From a checkpoint of a small sound classifier.
Training: soap at rate 0.0015, 18000 steps, batches of 128.
Rows from block 2, named by matrix and row number. Rows with one number belong to one neuron. Each number is 128 + 24 x the weight over its row's rms, rounded and kept within 0 to 255. All counts start at 0. Numbers have three digits each. After the name is the row's rms in percent of the matrix's.
# fc1: MLP up (model.blocks.2.mlp.fc1.weight, 1024x256), inputs 168-191
# fc2: MLP down (model.blocks.2.mlp.fc2.weight, 256x1024, transposed), outputs 168-191
fc1.361 104:154122148136139125099129164113119160114162107119146101139125121120118132
fc1.362 096:169120094130110121157142095122147114174139140135098140124183154130106112
fc1.363 094:148163128134135102132112140167092166132116111150166141124133122085115120
fc1.364 107:152118103153121095120141080135179128183123114173112086150146097110099126
fc1.365 118:173106081149137102112148071122127117135118140123156127135152146145137078
fc1.366 116:153173117114154143137115122154151131110133143150132154104123179119158159
fc1.367 093:150119168151091094138150125106129135167097164109162101160084144147132135
fc1.368 101:138132175180120128102125160134136155140104086138112105146151140091075079
fc1.369 102:117092114181122104111139105129141151087134141130115142117146141127117120
fc1.370 094:108130126095109107137136160100163116117156151099130099143103102098086134
fc1.371 086:144085200114122151107147147142133145107113149130131101123116106121132112
fc1.372 093:127134127127145128144112144125137132143151156113127093154121108094169134
fc1.373 067:108112137158125132184105146097141107132135138136166119125123147095121129
fc1.374 081:078129134153129135166138141122106135110150126119162154114137095161097099
fc1.375 100:106106157119132064111135128131099162096076111085150109111090112103114116
fc1.376 098:110180116161135133144084151135156139102083097157125126165138123131129159
fc1.377 094:131080108125115117108144118147123138115128158102143133170126130088103144
fc1.378 102:117149165129147091140104157135099146121090146122118155106160123093113131
fc1.379 086:143173113158144129101126132130089186103130152139104144111155125110117173
fc1.380 082:157091113079083127147127160144152127117127094155146096157153121122115135
fc1.381 076:104116131133166143135128112143142153127121117087182099119142076137141095
fc1.382 095:135077122125130143110100147139130124117154117129142118145117119153111100
fc1.383 107:132118156124114137139155119126139150113108115166140146139141138142151150
fc1.384 071:149085095111128088176148098112140091156110136115125117161156138110105107
fc1.385 120:128107173079134116153129096131159132137099154122143193137123128136126158
fc1.386 092:109114134109127107125131144076147085157136120126169091092123104116120061
fc1.387 094:161125096121128152124141117131081147116147135148131125140165112171083185
fc1.388 152:120131162162194133154157149110114124130134126085148146132110116149150141
fc1.389 141:091153208180157167148159124128109136111069120108153108127149132142153154
fc1.390 085:116130163085104136127172120124119114155116128153131178111149099149111138
fc1.391 117:120106152153105168186197146120146144113158117149159159121135140138168120
fc1.392 092:102118102165115129132143157151159088072106110134120150121092116117177166
fc1.393 101:163119163110130115108153130146117154145114129138106158146119103107132137
fc1.394 094:153154107095158155184115126082141087127120091142147154146102120084108142
fc1.395 113:129134214120170104114144136138106133136156161120110150114128123146089138
fc1.396 109:107118129126141124135123130099134154078140116116122152131127129156137114
fc1.397 087:123158113163111110093153137122115097124111130089165051164119124118101142
fc1.398 116:137119138113143128119148093110109132131121135134130051124126109081129103
fc1.399 082:183090182145154123137130111112121111104155150144134107088115143154111139
fc1.400 062:092095124150128116147134142100117137142142146094164124112130101150118125
fc1.401 073:138134141164113143155125143109134130141146148167137124107143147106116101
fc1.402 077:147134103136169122143108145077129127130135132107095146149095154147114122
fc1.403 096:153128151154117132103133171113106157088118114143111137139155080135135161
fc1.404 104:126165135125124117121183166092119146125111135134133119163151092097102144
fc1.405 069:112155136143131166117160130127115148087114123118137099141138075151125118
fc1.406 111:134122142167150118144107154119131104120158096086137083148130125115112071
fc1.407 076:126127125146140192141121145149100146100136096078137099156134151132075118
fc1.408 101:126140115169113173145117118115095129154168133158151147143161140116103126
fc1.409 117:154127140138101084141113109130183156148098107157119121143172129145132114
fc1.410 104:135129146148098182140136135120143091155165115133151136151125130150118107
fc1.411 100:158153131192131128136115121130106146162118106153124145169168125088096121
fc1.412 141:120119120140093076153106142130162097170128185155143121117143140105130078
fc1.413 096:114090107108151132126110133102126123130128101124146117077149094153136129
fc1.414 111:109118157152120153128145166094157174105141136115149115138094090132130148
fc1.415 111:125126129120154150140133161090136156121157151125165093143122069151132133
fc1.416 138:093091132142108139051100137106108141120076103115108107126156112134109090
fc1.417 117:155139109121113119119159122162127183133103150131097094121111122155119142
fc1.418 076:172139110157102121125142136134142141115117137152147147135093135120123150
fc1.419 084:139126119157141151148137133088135149136130154145125127120138113131107126
fc1.420 086:136096116141115112136088122150160114126103143152194097116131123116164126
fc1.421 112:140193115110136154118139163124119127079115154136111134100096137111088177
fc1.422 080:150136127120137162133160120129126109119128091109132103108127159143114139
fc1.423 072:155155131122140112122123142104134147162111146135144117148138104101078115
fc1.424 068:118151121130140128174111112072111164154118127105085075143090078128146111
fc1.425 125:161139151142151157149149131103124101108101118133124124084129122149145095
fc1.426 089:138174119126151140119140108120165115154148140086128090164116093130107087
fc1.427 082:150164153139161132141161119153143130100106099073143102148109146095155097
fc1.428 083:114101121121143092174144117124149117144093121133147143150165158135107119
fc1.429 088:090099125120119145117124144134088121120142120092122104135109136121088137
fc1.430 098:128116144191140106119114121120133142120159126172146087117139107161159104
fc1.431 084:147117145161173133101140104142108167104092137121140132136117102141147099
fc1.432 094:135093123101127126084114133087093107107093142125172099107120168116096135
fc1.433 086:096121127142116115115153161124129143106104140097130149118129163108099138
fc1.434 114:158144086126130118124123107127117106148108111129162129132149143159122109
fc1.435 082:117100127184156156109131148144167109125155109107130115139148116114124119
fc1.436 094:155115113136107138086090120142109135195132155088114124120102076145131162
fc1.437 088:139145098131132089123123127104123095101127153119115141134125118114111140
fc1.438 090:107136083139129136113096134122129121082167123082151154159118125110122171
fc1.439 138:110154199157143148126119130127093171105106127114155121166139113150177116
fc1.440 073:127156152130126124196135133099128132112135131131155126123138156097113088
fc1.441 098:170161125140096139114104136096101094101138159153140104097146108132106154
fc1.442 117:134152173160164153145121126097119119110119119129166129138158123147151107
fc1.443 108:119131134151138125144115148126144179102114157125123125123101138135152118
fc1.444 100:117090127116129126133141100154138143122147155153119084140168137122068093
fc1.445 089:133153072129161125123133158111137123131179174114084103117127159156127126
fc1.446 111:121077112151135163107127162130141158099119143135119085140084169114095108
fc1.447 077:105114151158133150099165116064098134097154135126157104143131131127106141
fc1.448 095:074166108142104134122081118116103105122111139101123102130131109135147129
fc1.449 134:148159112102161141140117126132121157123128133133132140107111182112160182
fc1.450 069:146124147146188150114148140133124124082116116132162107120148071156131118
fc1.451 116:097159087157123167117143152078123139151106135119141141165123138118099118
fc1.452 107:137087141110168110183130136106153145132112147135116090114153137149134102
fc1.453 091:169133136119130166097152109129097090118089134130153106127125102131152123
fc1.454 111:131078152141135155110154145114134149090153130092116138165155139156132148
fc1.455 125:114114109149145135083142129113138142138182144164129150133135182130159132
fc1.456 078:152113142142106098151115134135141122089134134110123181113125103107152163
fc1.457 073:158121099145098153126131130096097138168119138132129133115127168105098139
fc1.458 116:123147105131165117106129138133109116123139154130165164095133152115105116
fc1.459 095:142136154099156143124149120129141120132138149146122127098147100132093092
fc1.460 114:093086129126087137151132126129135162134104113106108144122114125125124132
fc1.461 116:124120120117159122142145118132149146129102159143107103136108165118080162
fc1.462 135:097122126127139136111162099110155142099146140124120169129133100136150137
fc1.463 089:099121140121127139127138137073089149098144164160146138163142077137101114
fc1.464 094:143107117124147131133142142144150156131134144110145119145139048115154104
fc1.465 091:106144148147134077127131148125145091127124110099110092131163097128164106
fc1.466 090:130131135097130127148138154090104136127105140146137114097087137138149084
fc1.467 090:100105155120150150134144141110078111123130119119133103149137148116149116
fc1.468 131:113121141077133129135114160137156137140134138136130136065116182161114152
fc1.469 076:170113163133130149110146158146125149093132142143096141136170094140148142
fc1.470 092:111118132145126168154105118124130125172091160166110088111124126110109120
fc1.471 076:129164146120162135129139153095088138117160153128115145124080149146137125
fc1.472 101:119117115133136120122150108158128121149102112141183120126124105146117130
fc1.473 082:114133124126112153139140120130153104141095157121183111131144134092126129
fc1.474 110:169077093114164105131149095134160111136090140115129106155154131116117113
fc1.475 109:126123128119138140135168096121132177133112126148136129128120141125074107
fc1.476 113:120097125121147146125142162101137171113148150123136121119135079131135114
fc1.477 103:111161155151114126079154159116135128137079131106128101150161142112119104
fc1.478 074:173099089124150105130102140140170145144112136153134115148095127142115117
fc1.479 124:153095135174114138141131112103156159112130116147144099119096131136106113
fc1.480 134:132121138151134132125162142122139157105158133122121199152122102158152151
fc1.481 077:148112140169152145117145118145113129099076121136122119128143122163136085
fc1.482 083:138098148141147092121144148076122144138141125127142116120127123125132136
fc1.483 077:089067147123144139151148129158072117117099150132151113099167122145116156
fc1.484 114:151123130152118151178119154107135136171124127112111132172149145094138111
fc1.485 117:124104163113120125094112210122138098141157133110131137116112150153152129
fc1.486 076:125105125153096090107069138100161119150094125099130119129130117156166164
fc1.487 108:114169174160074119150134141124089119166134117169145136111145098093104096
fc1.488 101:087114124115167120101157135144159147125089110118131114149170130121111106
fc1.489 113:147137115126176128136113117117113154119156136150138118072099125107122169
fc1.490 099:139158158126127139134128170086128140114096143136143144118131137075143110
fc1.491 119:166119197125138146181115178171145122088112104117078155151113129157103130
fc1.492 108:107112137167140125100106114110139138146115158146143125120116167129156120
fc1.493 080:165109132169142159134121112149145121132171084101133090076131126098088093
fc1.494 090:104117180144137149106124155145140167130118117122099130151122116108097131
fc1.495 086:143105141134111123115129150134107151102146131088126071126172107128143139
fc1.496 084:128116101145135128120163099154123125143122151102141086111109046123106141
fc1.497 114:115042136163158107153139125123084147129127142105142145138166161119146089
fc1.498 135:115064126127096078140099177092148106144151164136118089146127129140130094
fc1.499 121:144087109115170120127140113135135113135121112116152163152163134135134124
fc1.500 099:125107105131128136137144107136142102159064158120138129125136119132116083
fc1.501 071:166122126099067117125113115088117122099152128104130180159119157130110145
fc1.502 148:106169207168158166142136133127097154097123125103129147156158135133147130
fc1.503 073:149139136129159157129128187117143151139139125100161091125130104150104111
fc1.504 111:093114155146143158122114109078136151143087150100127096130110143129141106
fc1.505 098:104101106117170146127121125163171121132152131113103135151137139130126124
fc1.506 085:143143167139150121118135114163115150109098119129156138133155142192162092
fc1.507 129:125176101103150140134116090135104142109113153146150152081104165085142123
fc1.508 076:085133166109094163109119143104133105163126088119136109132093143107132134
fc1.509 120:162129109147148124113106095112125101167080109128161099122151141133111080
fc1.510 112:153119125117108128166112140118130120149121106088121182168125137137138156
fc1.511 093:126094149115144178107147144131146126128109147133097113156115114109074176
fc1.512 106:115153100151134120123136124113148177147146100127109142156093179128114126
fc1.513 116:133170136084178158133113110140117158124138124137136135081081156097104149
fc1.514 126:106102122090111109131135146120166084142134173150125087119087183119099110
fc1.515 102:133151144146151120135140131139129146146134143129153156132113154107136147
fc1.516 085:128088106149138131116145113112122127136109151105133083136142069100134113
fc1.517 095:135076149109182133096131155121124153114113093111138065150119114121102141
fc1.518 102:127168116126168171136135095104102129156119097146129116094108109142100166
fc1.519 104:090148129112195126121106147124120105111168179158131079079128165109097154
fc1.520 102:111068169159146119146100108136111159136090124116136104126133121122149102
fc1.521 119:140154126115186118139115124123115141173129158156126136086104154104110141
fc1.522 103:121133142153133105138081122116131110125112145107134105127078133119130153
fc1.523 102:134124158128125136149119141103102125140145109106115145148090120113138120
fc1.524 076:132115186141136116119134169130157123119123103119147162139129132108117073
fc1.525 118:140099088143143148145125106111137134141099131115110126136165141137124124
fc1.526 092:140113090134124146185145123077121125139160130131112128156134133137126077
fc1.527 124:118123129103106122113102168148077178117078120086128142111113141117110138
fc1.528 093:128115143088121154125168083137152137140132102155128127141163113153095136
fc1.529 089:128134157098126078122134123117132135153151117154104107168096115112127137
fc1.530 107:122083167130107087142129120142130127109122137144146143130150129132119157
fc1.531 111:130149181112155143139093157109130118131125133139101162118148110132122121
fc1.532 063:127107135150129148143117139101105141127129124156151133129108159132131144
fc1.533 076:130116129170129171123127146111138158133149114136170158177143090140115162
fc1.534 088:125086120113135126176116121151159112131124136164134127172109137128082137
fc1.535 073:104101116147143129103124127096106147112104126113118097141134140116108116
fc1.536 079:124071096107111162175158101095151091125079139154136133107116151095097138
fc1.537 121:132121153168110169160146160129127116131117144096131145150128120152149114
fc1.538 105:132116119138105113132108126107118141130126120114142093119134106185150109
fc1.539 115:146144139107091127137105125119131137132129105075102183180118122145140160
fc1.540 082:120113141117125130108129126084111122122137160135101133126103097137112104
fc1.541 092:148146161128124162120117090120122131125103144148137118113129111108133099
fc1.542 120:129107151145134127123164135109115157103135148145119171122099113141175149
fc1.543 167:113116123084100110158133150101136104150143164136129075120137141117102096
fc1.544 110:114107123113095143122125105128100167129114136110139141101125123141118122
fc1.545 083:118135114131145137121153129096155164146138098134153077142135100122134081
fc1.546 118:149158179147167166115119124117115154126106114087120103131106124159101112
fc1.547 095:113096154107109121135125154117122157120106157103098119140139157113109145
fc1.548 093:114154132151159096126167111105095140130115140114104123119135155128069139
fc1.549 110:144097110166130098126150105134142108158153134130182133163116133140121113
fc1.550 090:147115107178157150104116161124139169139161142142112165113147104117131111
fc1.551 082:104125152075090145147123151105130148130104131104118111127111150115130130
fc1.552 106:103127155115149131127089124133141125138132183116116129139099166091091164
fc1.553 112:119101162150165114090101147104124138129082142108117100111112122153175118
fc1.554 079:128142143150160142096120123137127171110056123101149146158151102131128149
fc1.555 078:116110133124099146121130140107151120139110115090159091137138108118099113
fc1.556 112:103098100099117107115130129127138096124120137128120093107121131189136089
fc1.557 091:113141142143151107106102122164124152159112115111153155147174131057082118
fc1.558 078:108095149147152130124149116095135145141128125121147154149137137152133145
fc1.559 076:123104118166144150094156111140147128120119137114142096153130092130143099
fc1.560 114:129149090111157124121095125115152122097141135129147152114111144090161112
fc1.561 085:158110114117153146109113160130152154155155138120124144113127131070151122
fc1.562 121:168114109136180096186125120141179118112142141120169096124157103129127116
fc1.563 089:123098094146175111124145088109122121118125131126119079112116077128134124
fc1.564 116:125096171096115130117086126125136143138127151118130093113102115125164138
fc1.565 077:115132175089145128115168137111112148151093132114108110142092135136141168
fc1.566 094:126117139097125099128146117122156132167115142139154102113072084148130133
fc1.567 098:134093159123121129079157119105103139126118147105156078129109076098116114
fc1.568 112:106133117089150142086128114094124123170174115116096113126109141118096139
fc1.569 099:145176135131121132125119144129123091155158128144127162114121129112090134
fc1.570 086:158172154144121119126123131158116100166146111163149111135083120114110091
fc2.361 093:094107086123150117082154102147122107083138135100136144140098112145126111
fc2.362 096:162106123148140096098151119111140114136149082152096137104133103144175130
fc2.363 103:111123125129115123100141098146142144113157115109105161135179137132130157
fc2.364 128:137092165135124068146160147113118075110152172101067162142132096137140195
fc2.365 116:124151146120165136133108163136108085115106156080067160125130136133145103
fc2.366 111:120112133087092147122107140099127122133116122120148120110103117139109125
fc2.367 106:151123112142148162134125134131131092114122129131145138125136142140184146
fc2.368 083:131114079130132119156114110128137115116141134145122117112145116140146160
fc2.369 093:130117153151089149151125175137102101128096097156147121144118092175174170
fc2.370 103:126157145097104128172123059132159131125117103176140176155158158166120167
fc2.371 090:124158087177106066136139149120118143092145121117154168119120077162134150
fc2.372 091:089112120100126143114135127140120110144104138120147127123116092150137167
fc2.373 070:131144104120101121107086124152141122121125130158128121123140134139163141
fc2.374 084:187118132150130148136133129144185102116114146180170137159115125172147104
fc2.375 118:162209126108151161154091129134171100153164123131116140122155126140165136
fc2.376 099:146136128113134078119169106121129132105126125110072130106150120124122098
fc2.377 070:113163125147109139132107142112140138137109077157124137150116142163148144
fc2.378 124:138123134126121094131114103153132166092155095120121185146156128105138153
fc2.379 074:102100101114063121148135130118115102122135121123122119119094136153137141
fc2.380 069:153118129099135097127107119183151143131111097159145152140116127179135155
fc2.381 087:123104152129100083127118132102075120060142159126090136134145101109133134
fc2.382 077:137169083132168096140146109095091152113157137098129139118129102154090132
fc2.383 106:120139127134084141122127120122134112126080087137152137137135124140140123
fc2.384 090:137160166096147104102132105095126091127123154085113148084145104109154163
fc2.385 127:100121102153128100086103139141135118123137106113150103147122120144138143
fc2.386 081:140110098110094142131144136125133152118087151170171178109088118143098149
fc2.387 091:138124145170103105143127146117145157119091102169154073125120145109136136
fc2.388 139:130125113127134156140094135144137119117133162116116127132146180157127136
fc2.389 136:127116126163154156134109133149153124103131137087078113124126125148157120
fc2.390 083:137172117195122127149103162112124099128089110146163117125135114127140174
fc2.391 114:149161098093147119160105108117107132176166142126170135118145122167168186
fc2.392 069:116145117125115116133084137104151133095136113139130124137085086144156170
fc2.393 074:151111119121082102170131138088111107169134146100156122126128170141126172
fc2.394 082:071138120143125115127114109135142094108096112140139105117146128135167125
fc2.395 092:124142126151136120123147134100137115117142085092117124094108090112115120
fc2.396 105:162114148156123094090096136112113099081095125097142140096143122105145128
fc2.397 078:107120142176161104129132108148132091129082126098119168147139129162172105
fc2.398 104:143117150126150100111130136071078105110143146124106164115118084115100123
fc2.399 052:135133090163115125134113155153152121137080135116130157153092144159134176
fc2.400 062:106145102094113144126105125150131125123119114107156203163103092152142114
fc2.401 076:123135114149110122101061145180133128148150125158107143161123098143185167
fc2.402 075:115112110144114130147105117121180123106121085112107153148085104159162158
fc2.403 096:126085157164102136128099156113122108108149140112122103122121171123134176
fc2.404 116:121098143120114155122128124148157113107086114124195164125102116180149173
fc2.405 085:130089146127101102118121143126093090099128140141122154116131108117153125
fc2.406 119:094144137128090090131109130110103119123138181073101148137150133164121099
fc2.407 088:124129179128094066148112135144081099106148133114127163103155124113121146
fc2.408 097:120103116139139116140108125134147155141136111169104114123166119137155206
fc2.409 121:121110187098131110117150127129108077110131169100099159126153121157115157
fc2.410 113:106115113141139113126127115164132108098151155138091122157154123158152176
fc2.411 118:089115162130149125154147142129132105101169142161092128148149114158152199
fc2.412 135:100093136145136146133155176105128076109090117113112094130120112129097138
fc2.413 083:101119133107113123110120120108145100159124098143146188167130132164125110
fc2.414 119:134116101135089088124105136138109106106083163123093134112128107124148112
fc2.415 112:128118140159095087120112130109121123094109166134085136131119124136145117
fc2.416 140:154117102107153156108140146123147119113083147146172144139082131099135121
fc2.417 111:123127109137119106126093159126146123111125115124097112144165131093113127
fc2.418 087:140146101153129159146175156137131136118123092129114132135140103169170125
fc2.419 093:152135135095153122171135159105151122105073070134115115134085140135155132
fc2.420 083:123113151150103110099108166169156086112117100127103119122143125120130142
fc2.421 115:112147098117110168095151167135124128144106090097174126094118083145116122
fc2.422 090:155144127177109090114119110125136118119085123138183134170149149172119149
fc2.423 066:131109077115127107140124120137158132120105129135122128155109102155146129
fc2.424 091:132150094126130143102121111078120107098113084161134199129094123107142135
fc2.425 112:045133140129148144123109143119148175149131137136088139130119178123135140
fc2.426 083:143146137142104096102146138151133092136107147093105140119153136157124139
fc2.427 073:154086165137096118117162152104051146127128146126149153167124136137116153
fc2.428 089:171124147100130163102142120102161073173149118083145126083148079121118143
fc2.429 085:175168139110088136171138096140141114126126112157131125136156141171126138
fc2.430 077:097139065099138118137113085133154112123095127162138169118128122151167141
fc2.431 102:106125152115111096162144146104105119124123148131095107135127101098101126
fc2.432 060:113132117111142087170111143147121126053125154146097140173175131117114134
fc2.433 077:161132127111130112116124119133117127120144069146108125110132107152169148
fc2.434 110:169120130097128160109137175096131126121089146101085161103128111107107144
fc2.435 074:137142107120137116126077141146118129127143104143097130133172118149139158
fc2.436 086:126139114121143090125153170154131112123147128131172159143121184146149152
fc2.437 081:121184114106103172170155151105116131169138118166109158122121125103182131
fc2.438 100:156097137094140093137129122126120167131110120184118121129125122130105096
fc2.439 137:147109097179156165146115135151169126104123139112088107129112114144128137
fc2.440 064:140154104132133119110131118136150136125133162160203172134102121156148149
fc2.441 120:184104124179118108153126157120124114129123121137138071139166165117142152
fc2.442 121:091123140170152153143099133137157142099131154111062127121138146174140133
fc2.443 115:121157076121104069101154099146128082094139136122104123138092104124170151
fc2.444 106:141097125152125141104191156108142084135099137114162120133117126163116103
fc2.445 072:124153135161075152153108162139110133112135135136113148087156120155133142
fc2.446 111:099162090123111065123143115119151116145158153120132114141137100134146162
fc2.447 080:144116103117121130180153160103140107132091117154187136112149089112136143
fc2.448 090:142126100146117133112121125173125172136105153108149155116088114138150163
fc2.449 129:130118116098092149117111127125130119126117110124147118107103115145115137
fc2.450 078:146103154109093094151148137139120101105135141150118109117141097109114133
fc2.451 134:135104116112155167134143124117152127116116119167192132124105113125120167
fc2.452 108:151132135127148104122105084116152134120127106113123148112104122111167207
fc2.453 089:086124112145144103083101159126107121143149087118155151117164121145168207
fc2.454 103:134108111077126122112131102151142109100078154133146155126078138131152118
fc2.455 137:128139122129138177147136130121100102107145153112113121146119085111133145
fc2.456 057:146165118127135118146093159106138083125106082152202178127128121127141180
fc2.457 067:128184110133093099111114153133162111117111073119143147103149083176148116
fc2.458 120:121094097141074168091137160106114104143118093118138146103085095145131120
fc2.459 087:113164092145148136135083158150120128137123136161134110128113101136202179
fc2.460 112:152086113130135106109106103160163107146146141142145089109164121147134168
fc2.461 118:106112112172111138102129153134122137081134131103170142123093089154140133
fc2.462 128:130109097112109147130155155137122119144149120118091122164088107114109114
fc2.463 088:125135128093106139102139129117107086114109116123183145113174127166165143
fc2.464 099:122110169150107094120117123126107105082132176103096115131164129121152104
fc2.465 084:110157140109115128146130098098147125109100113128144135090123152170122162
fc2.466 104:119118098142118134113078082149151105139090117131145176157107131146121158
fc2.467 083:111172122132116117132128146133093118120095103162138124141133130139128165
fc2.468 117:113140103137106133101141145130131121117113082105149118119117117151165130
fc2.469 078:152120141146091074109123129121108119100137124129151119124161133144116175
fc2.470 081:126170127095102101134148089119161104135139155153136145153135131157156101
fc2.471 076:129102124136111128136116121152144095149097117149157134103135091128194155
fc2.472 083:109136125160154139132085125117136122126113088106115125159137142138168147
fc2.473 068:120150112125140122145100140156143106105138100149132114150157169132171137
fc2.474 105:171142143122161135086099172141097101143117113105092147131137127130147127
fc2.475 085:123151151136108144117095147136106082107129145140133111151142146138144136
fc2.476 115:123109147148095086133122114129122119083106146108091116114132128130147138
fc2.477 121:127154129106136153115128125109151143117118144126112109098109139141092120
fc2.478 092:126166164085119139108157150111126110128119126134120132057145081113115144
fc2.479 118:101143121136122101094149134131147105103124121103086169098136148135110145
fc2.480 115:118084116110111158098121137142118122120103147105100124112101108107131095
fc2.481 104:114143138098108094157136157111102104105128139119097111118126101096115136
fc2.482 071:114146105123125118152118147091134143119079110148126148124102138106142166
fc2.483 093:160168093182106124163127165123127114103100102116125159112084128148168143
fc2.484 124:136094134145158171132129135112175151113115133137186113119126120177145168
fc2.485 121:121126132131122153134111154140122176098117125162156132139133133115118122
fc2.486 076:161141092115131106138153126118125125079110135137145162144154126163161182
fc2.487 111:156089094168112159113098135135137154119144133146153120124150107159196190
fc2.488 102:125152151128114144084108138108147122143088109117176107076122104128122123
fc2.489 125:109108085135098169128133137149122130114155099092145139117099115146112148
fc2.490 086:123129085165148165112156108150153118087153142144153124128103159185146175
fc2.491 120:127097080206137055109137133142146127126137153125136130171131140147170124
fc2.492 112:114132111139113132083122123152135102128132111106104128126148132137108138
fc2.493 068:162138132120131098168104120138122143106141130130124104128158128117176141
fc2.494 085:147100116158129097139139121106145094127118125096116150114123126144136137
fc2.495 100:141116126167088106127117101183115129092129142167151147136113145154129153
fc2.496 073:185093137123125125120151140079050122113138145145108163162128124121137165
fc2.497 120:111166126140120149100133126118150157128178112116137164115129129175102153
fc2.498 120:124087145170116136135155172120145108094081131110113096142108122133100127
fc2.499 112:157156165158135138082099145165096128147126126091116148120129170130167106
fc2.500 101:188148140133112104076136135137087093144116108104112154132137147148144147
fc2.501 055:139164149141153127126144119187136103149083142150157125124154087156173142
fc2.502 149:129131124181157166150109126131153146118132154099085119126112137160145126
fc2.503 077:148122129110112043132117122107126101091125169130100147121148140134141118
fc2.504 120:147091123154085112120116119122125119080115099117139102163111109126126137
fc2.505 092:087162158175118107136102104144145157089136124116160144133131157116146137
fc2.506 102:110129141105112103168132132102113138120130124137082091114136098093095113
fc2.507 123:122105124126119115116123113122105142117128121114161108111107101164114140
fc2.508 059:123151087136097094079155179140118114164139078139116149151136110152171147
fc2.509 116:148135149129153127143136167106134065140129143105081140110143114136137156
fc2.510 101:116154162146146141130144092138103117171149167120140152119122128162111145
fc2.511 086:122115097074127119126158132139124143108178113144148153108139105130130150
fc2.512 115:100088120106121146143108116151160098097116152138137125125110105143147176
fc2.513 124:091097108141129153099124130121107134120158071115137139138103123156136135
fc2.514 127:112087116135126193135143135151142122117110122115136133118119113160134142
fc2.515 104:119130133130131130118130114140132159108186104125150156139102108158110181
fc2.516 099:128111164131138114160122156108107099105131148131104113147136104114125113
fc2.517 095:097151125144098123136148118135149101111119140119129200108175160117161144
fc2.518 103:164140138130112118100154155131122094117028125149108178157106136138152163
fc2.519 108:075090105164124163103136117116140138156114092110117160069104118160166129
fc2.520 110:139154132141128124096136130127132132094172138092162147137136143138106129
fc2.521 120:131102085153105186125118146135128131094135099098140151109088107151137128
fc2.522 129:160086155144122127172164146122157113140112105119131118155155143171120163
fc2.523 088:145118069114159118143142121121105128090117109128138118150144113106167148
fc2.524 085:153141151130128088150134100128084126132168107112129159137149106134130140
fc2.525 112:164154159129150122095111130148101116135155136104115134099129118110149137
fc2.526 087:126132166098173111136130129118093135130094089122095147118151149129158184
fc2.527 108:136175141132153129142110108114119144155160113105128164140134145166149153
fc2.528 094:131145103131114111123099160141146114147118128126120116140097119119161191
fc2.529 081:125156133124171140127112130123146102171150140115166127090133103137130134
fc2.530 089:129106120130145098155118146134143118125107108154151143167139129109175180
fc2.531 129:091066140159121087095136108117122163092106138083111116132110138175155115
fc2.532 073:132168123155108118105101137114125128136125099162118133118143105142173150
fc2.533 053:116129129148152111130113175111125133128114078131104145142181107113173176
fc2.534 079:119153125154088088121141131140140104133107105136118145082113116126172129
fc2.535 056:094160101139115098090108135148184102133147125152115140122115132121174151
fc2.536 078:130131121104159106104135128112127124137159139114125143098140110126128151
fc2.537 121:127142137118107153145093136159136140118161142160114127167122106175133132
fc2.538 135:178123136130119128139151079123112135161134119107117207119132125111107130
fc2.539 102:114153163154171137165137106131088130170152160130127139120124130172141166
fc2.540 065:077172114140133132127135137130113136140083106133153132150112148134136118
fc2.541 085:119145085097124121160104122200128096117113160163121171127080120149163147
fc2.542 125:116108140135107104133107101129129117076099117110088133131131136135119109
fc2.543 163:108110120162097124113140179129130104111121119133142110135138112105103114
fc2.544 111:154138161153136118116103147120098130118078105129152155209124144111124154
fc2.545 099:128115159139117061123118138112088103088125167096088140121132107145142110
fc2.546 116:101146136166080099128121137136120134119115148107099138131145128154136120
fc2.547 085:100120140146093138087163098130146145121161136114134121131126114191118131
fc2.548 106:161100125144094169112100137129126102119132112148126106132093136142183144
fc2.549 120:134144161111168132124121132128120116144117136112126133125141101156156124
fc2.550 070:116123163107100144167140132163130099097099124150121148139147103133161128
fc2.551 088:160095113137140098107126121150134142126105121156166136119138095141131132
fc2.552 107:071156096131099132087160149142121120112161101143191133112111108151166128
fc2.553 106:184095130163078136139082123124127120103133081115165103152128134107116141
fc2.554 103:098077141163129111091137152132106135095136127164151142146142138123120103
fc2.555 062:128177138130105102149134140109121106161157108119125113148167087148155152
fc2.556 110:160115120107112116129108118159111144093114148169167149097101096114118172
fc2.557 095:142118140124084110099153108081144113141128122162128172126142144174117160
fc2.558 095:101118098148114106103091148159130116140138096132133130101135112128136109
fc2.559 087:121106168106120090144129145107091104090154136126100110142154121108128127
fc2.560 116:122090144100115159123154133137087125137128138101169105122100118144103126
fc2.561 069:120131070094117104126111137172118096129130110136140128103126127085161154
fc2.562 101:105132147141137137069083148154106086132144074135109130074163160107169145
fc2.563 097:162118146116128138157148141091053132103183155135130129163122082111132123
fc2.564 098:140082142150126114127130127135141133118082124145111154144163112143150154
fc2.565 089:137151127119115122114140124114132098149150171127174136109150126147164142
fc2.566 086:144125142135157102117117101135126149107164144121125157119107132106164142
fc2.567 111:146104154113146159179141141127097126090140128129146135141139118099155113
fc2.568 125:153164108158155162160112160127128153112126164139117137102134124161134159
fc2.569 112:107124135153148092113110141168156113120152136132111109180177128141165167
fc2.570 081:105109124163131125126134144152153127092159141119070101159153163135136167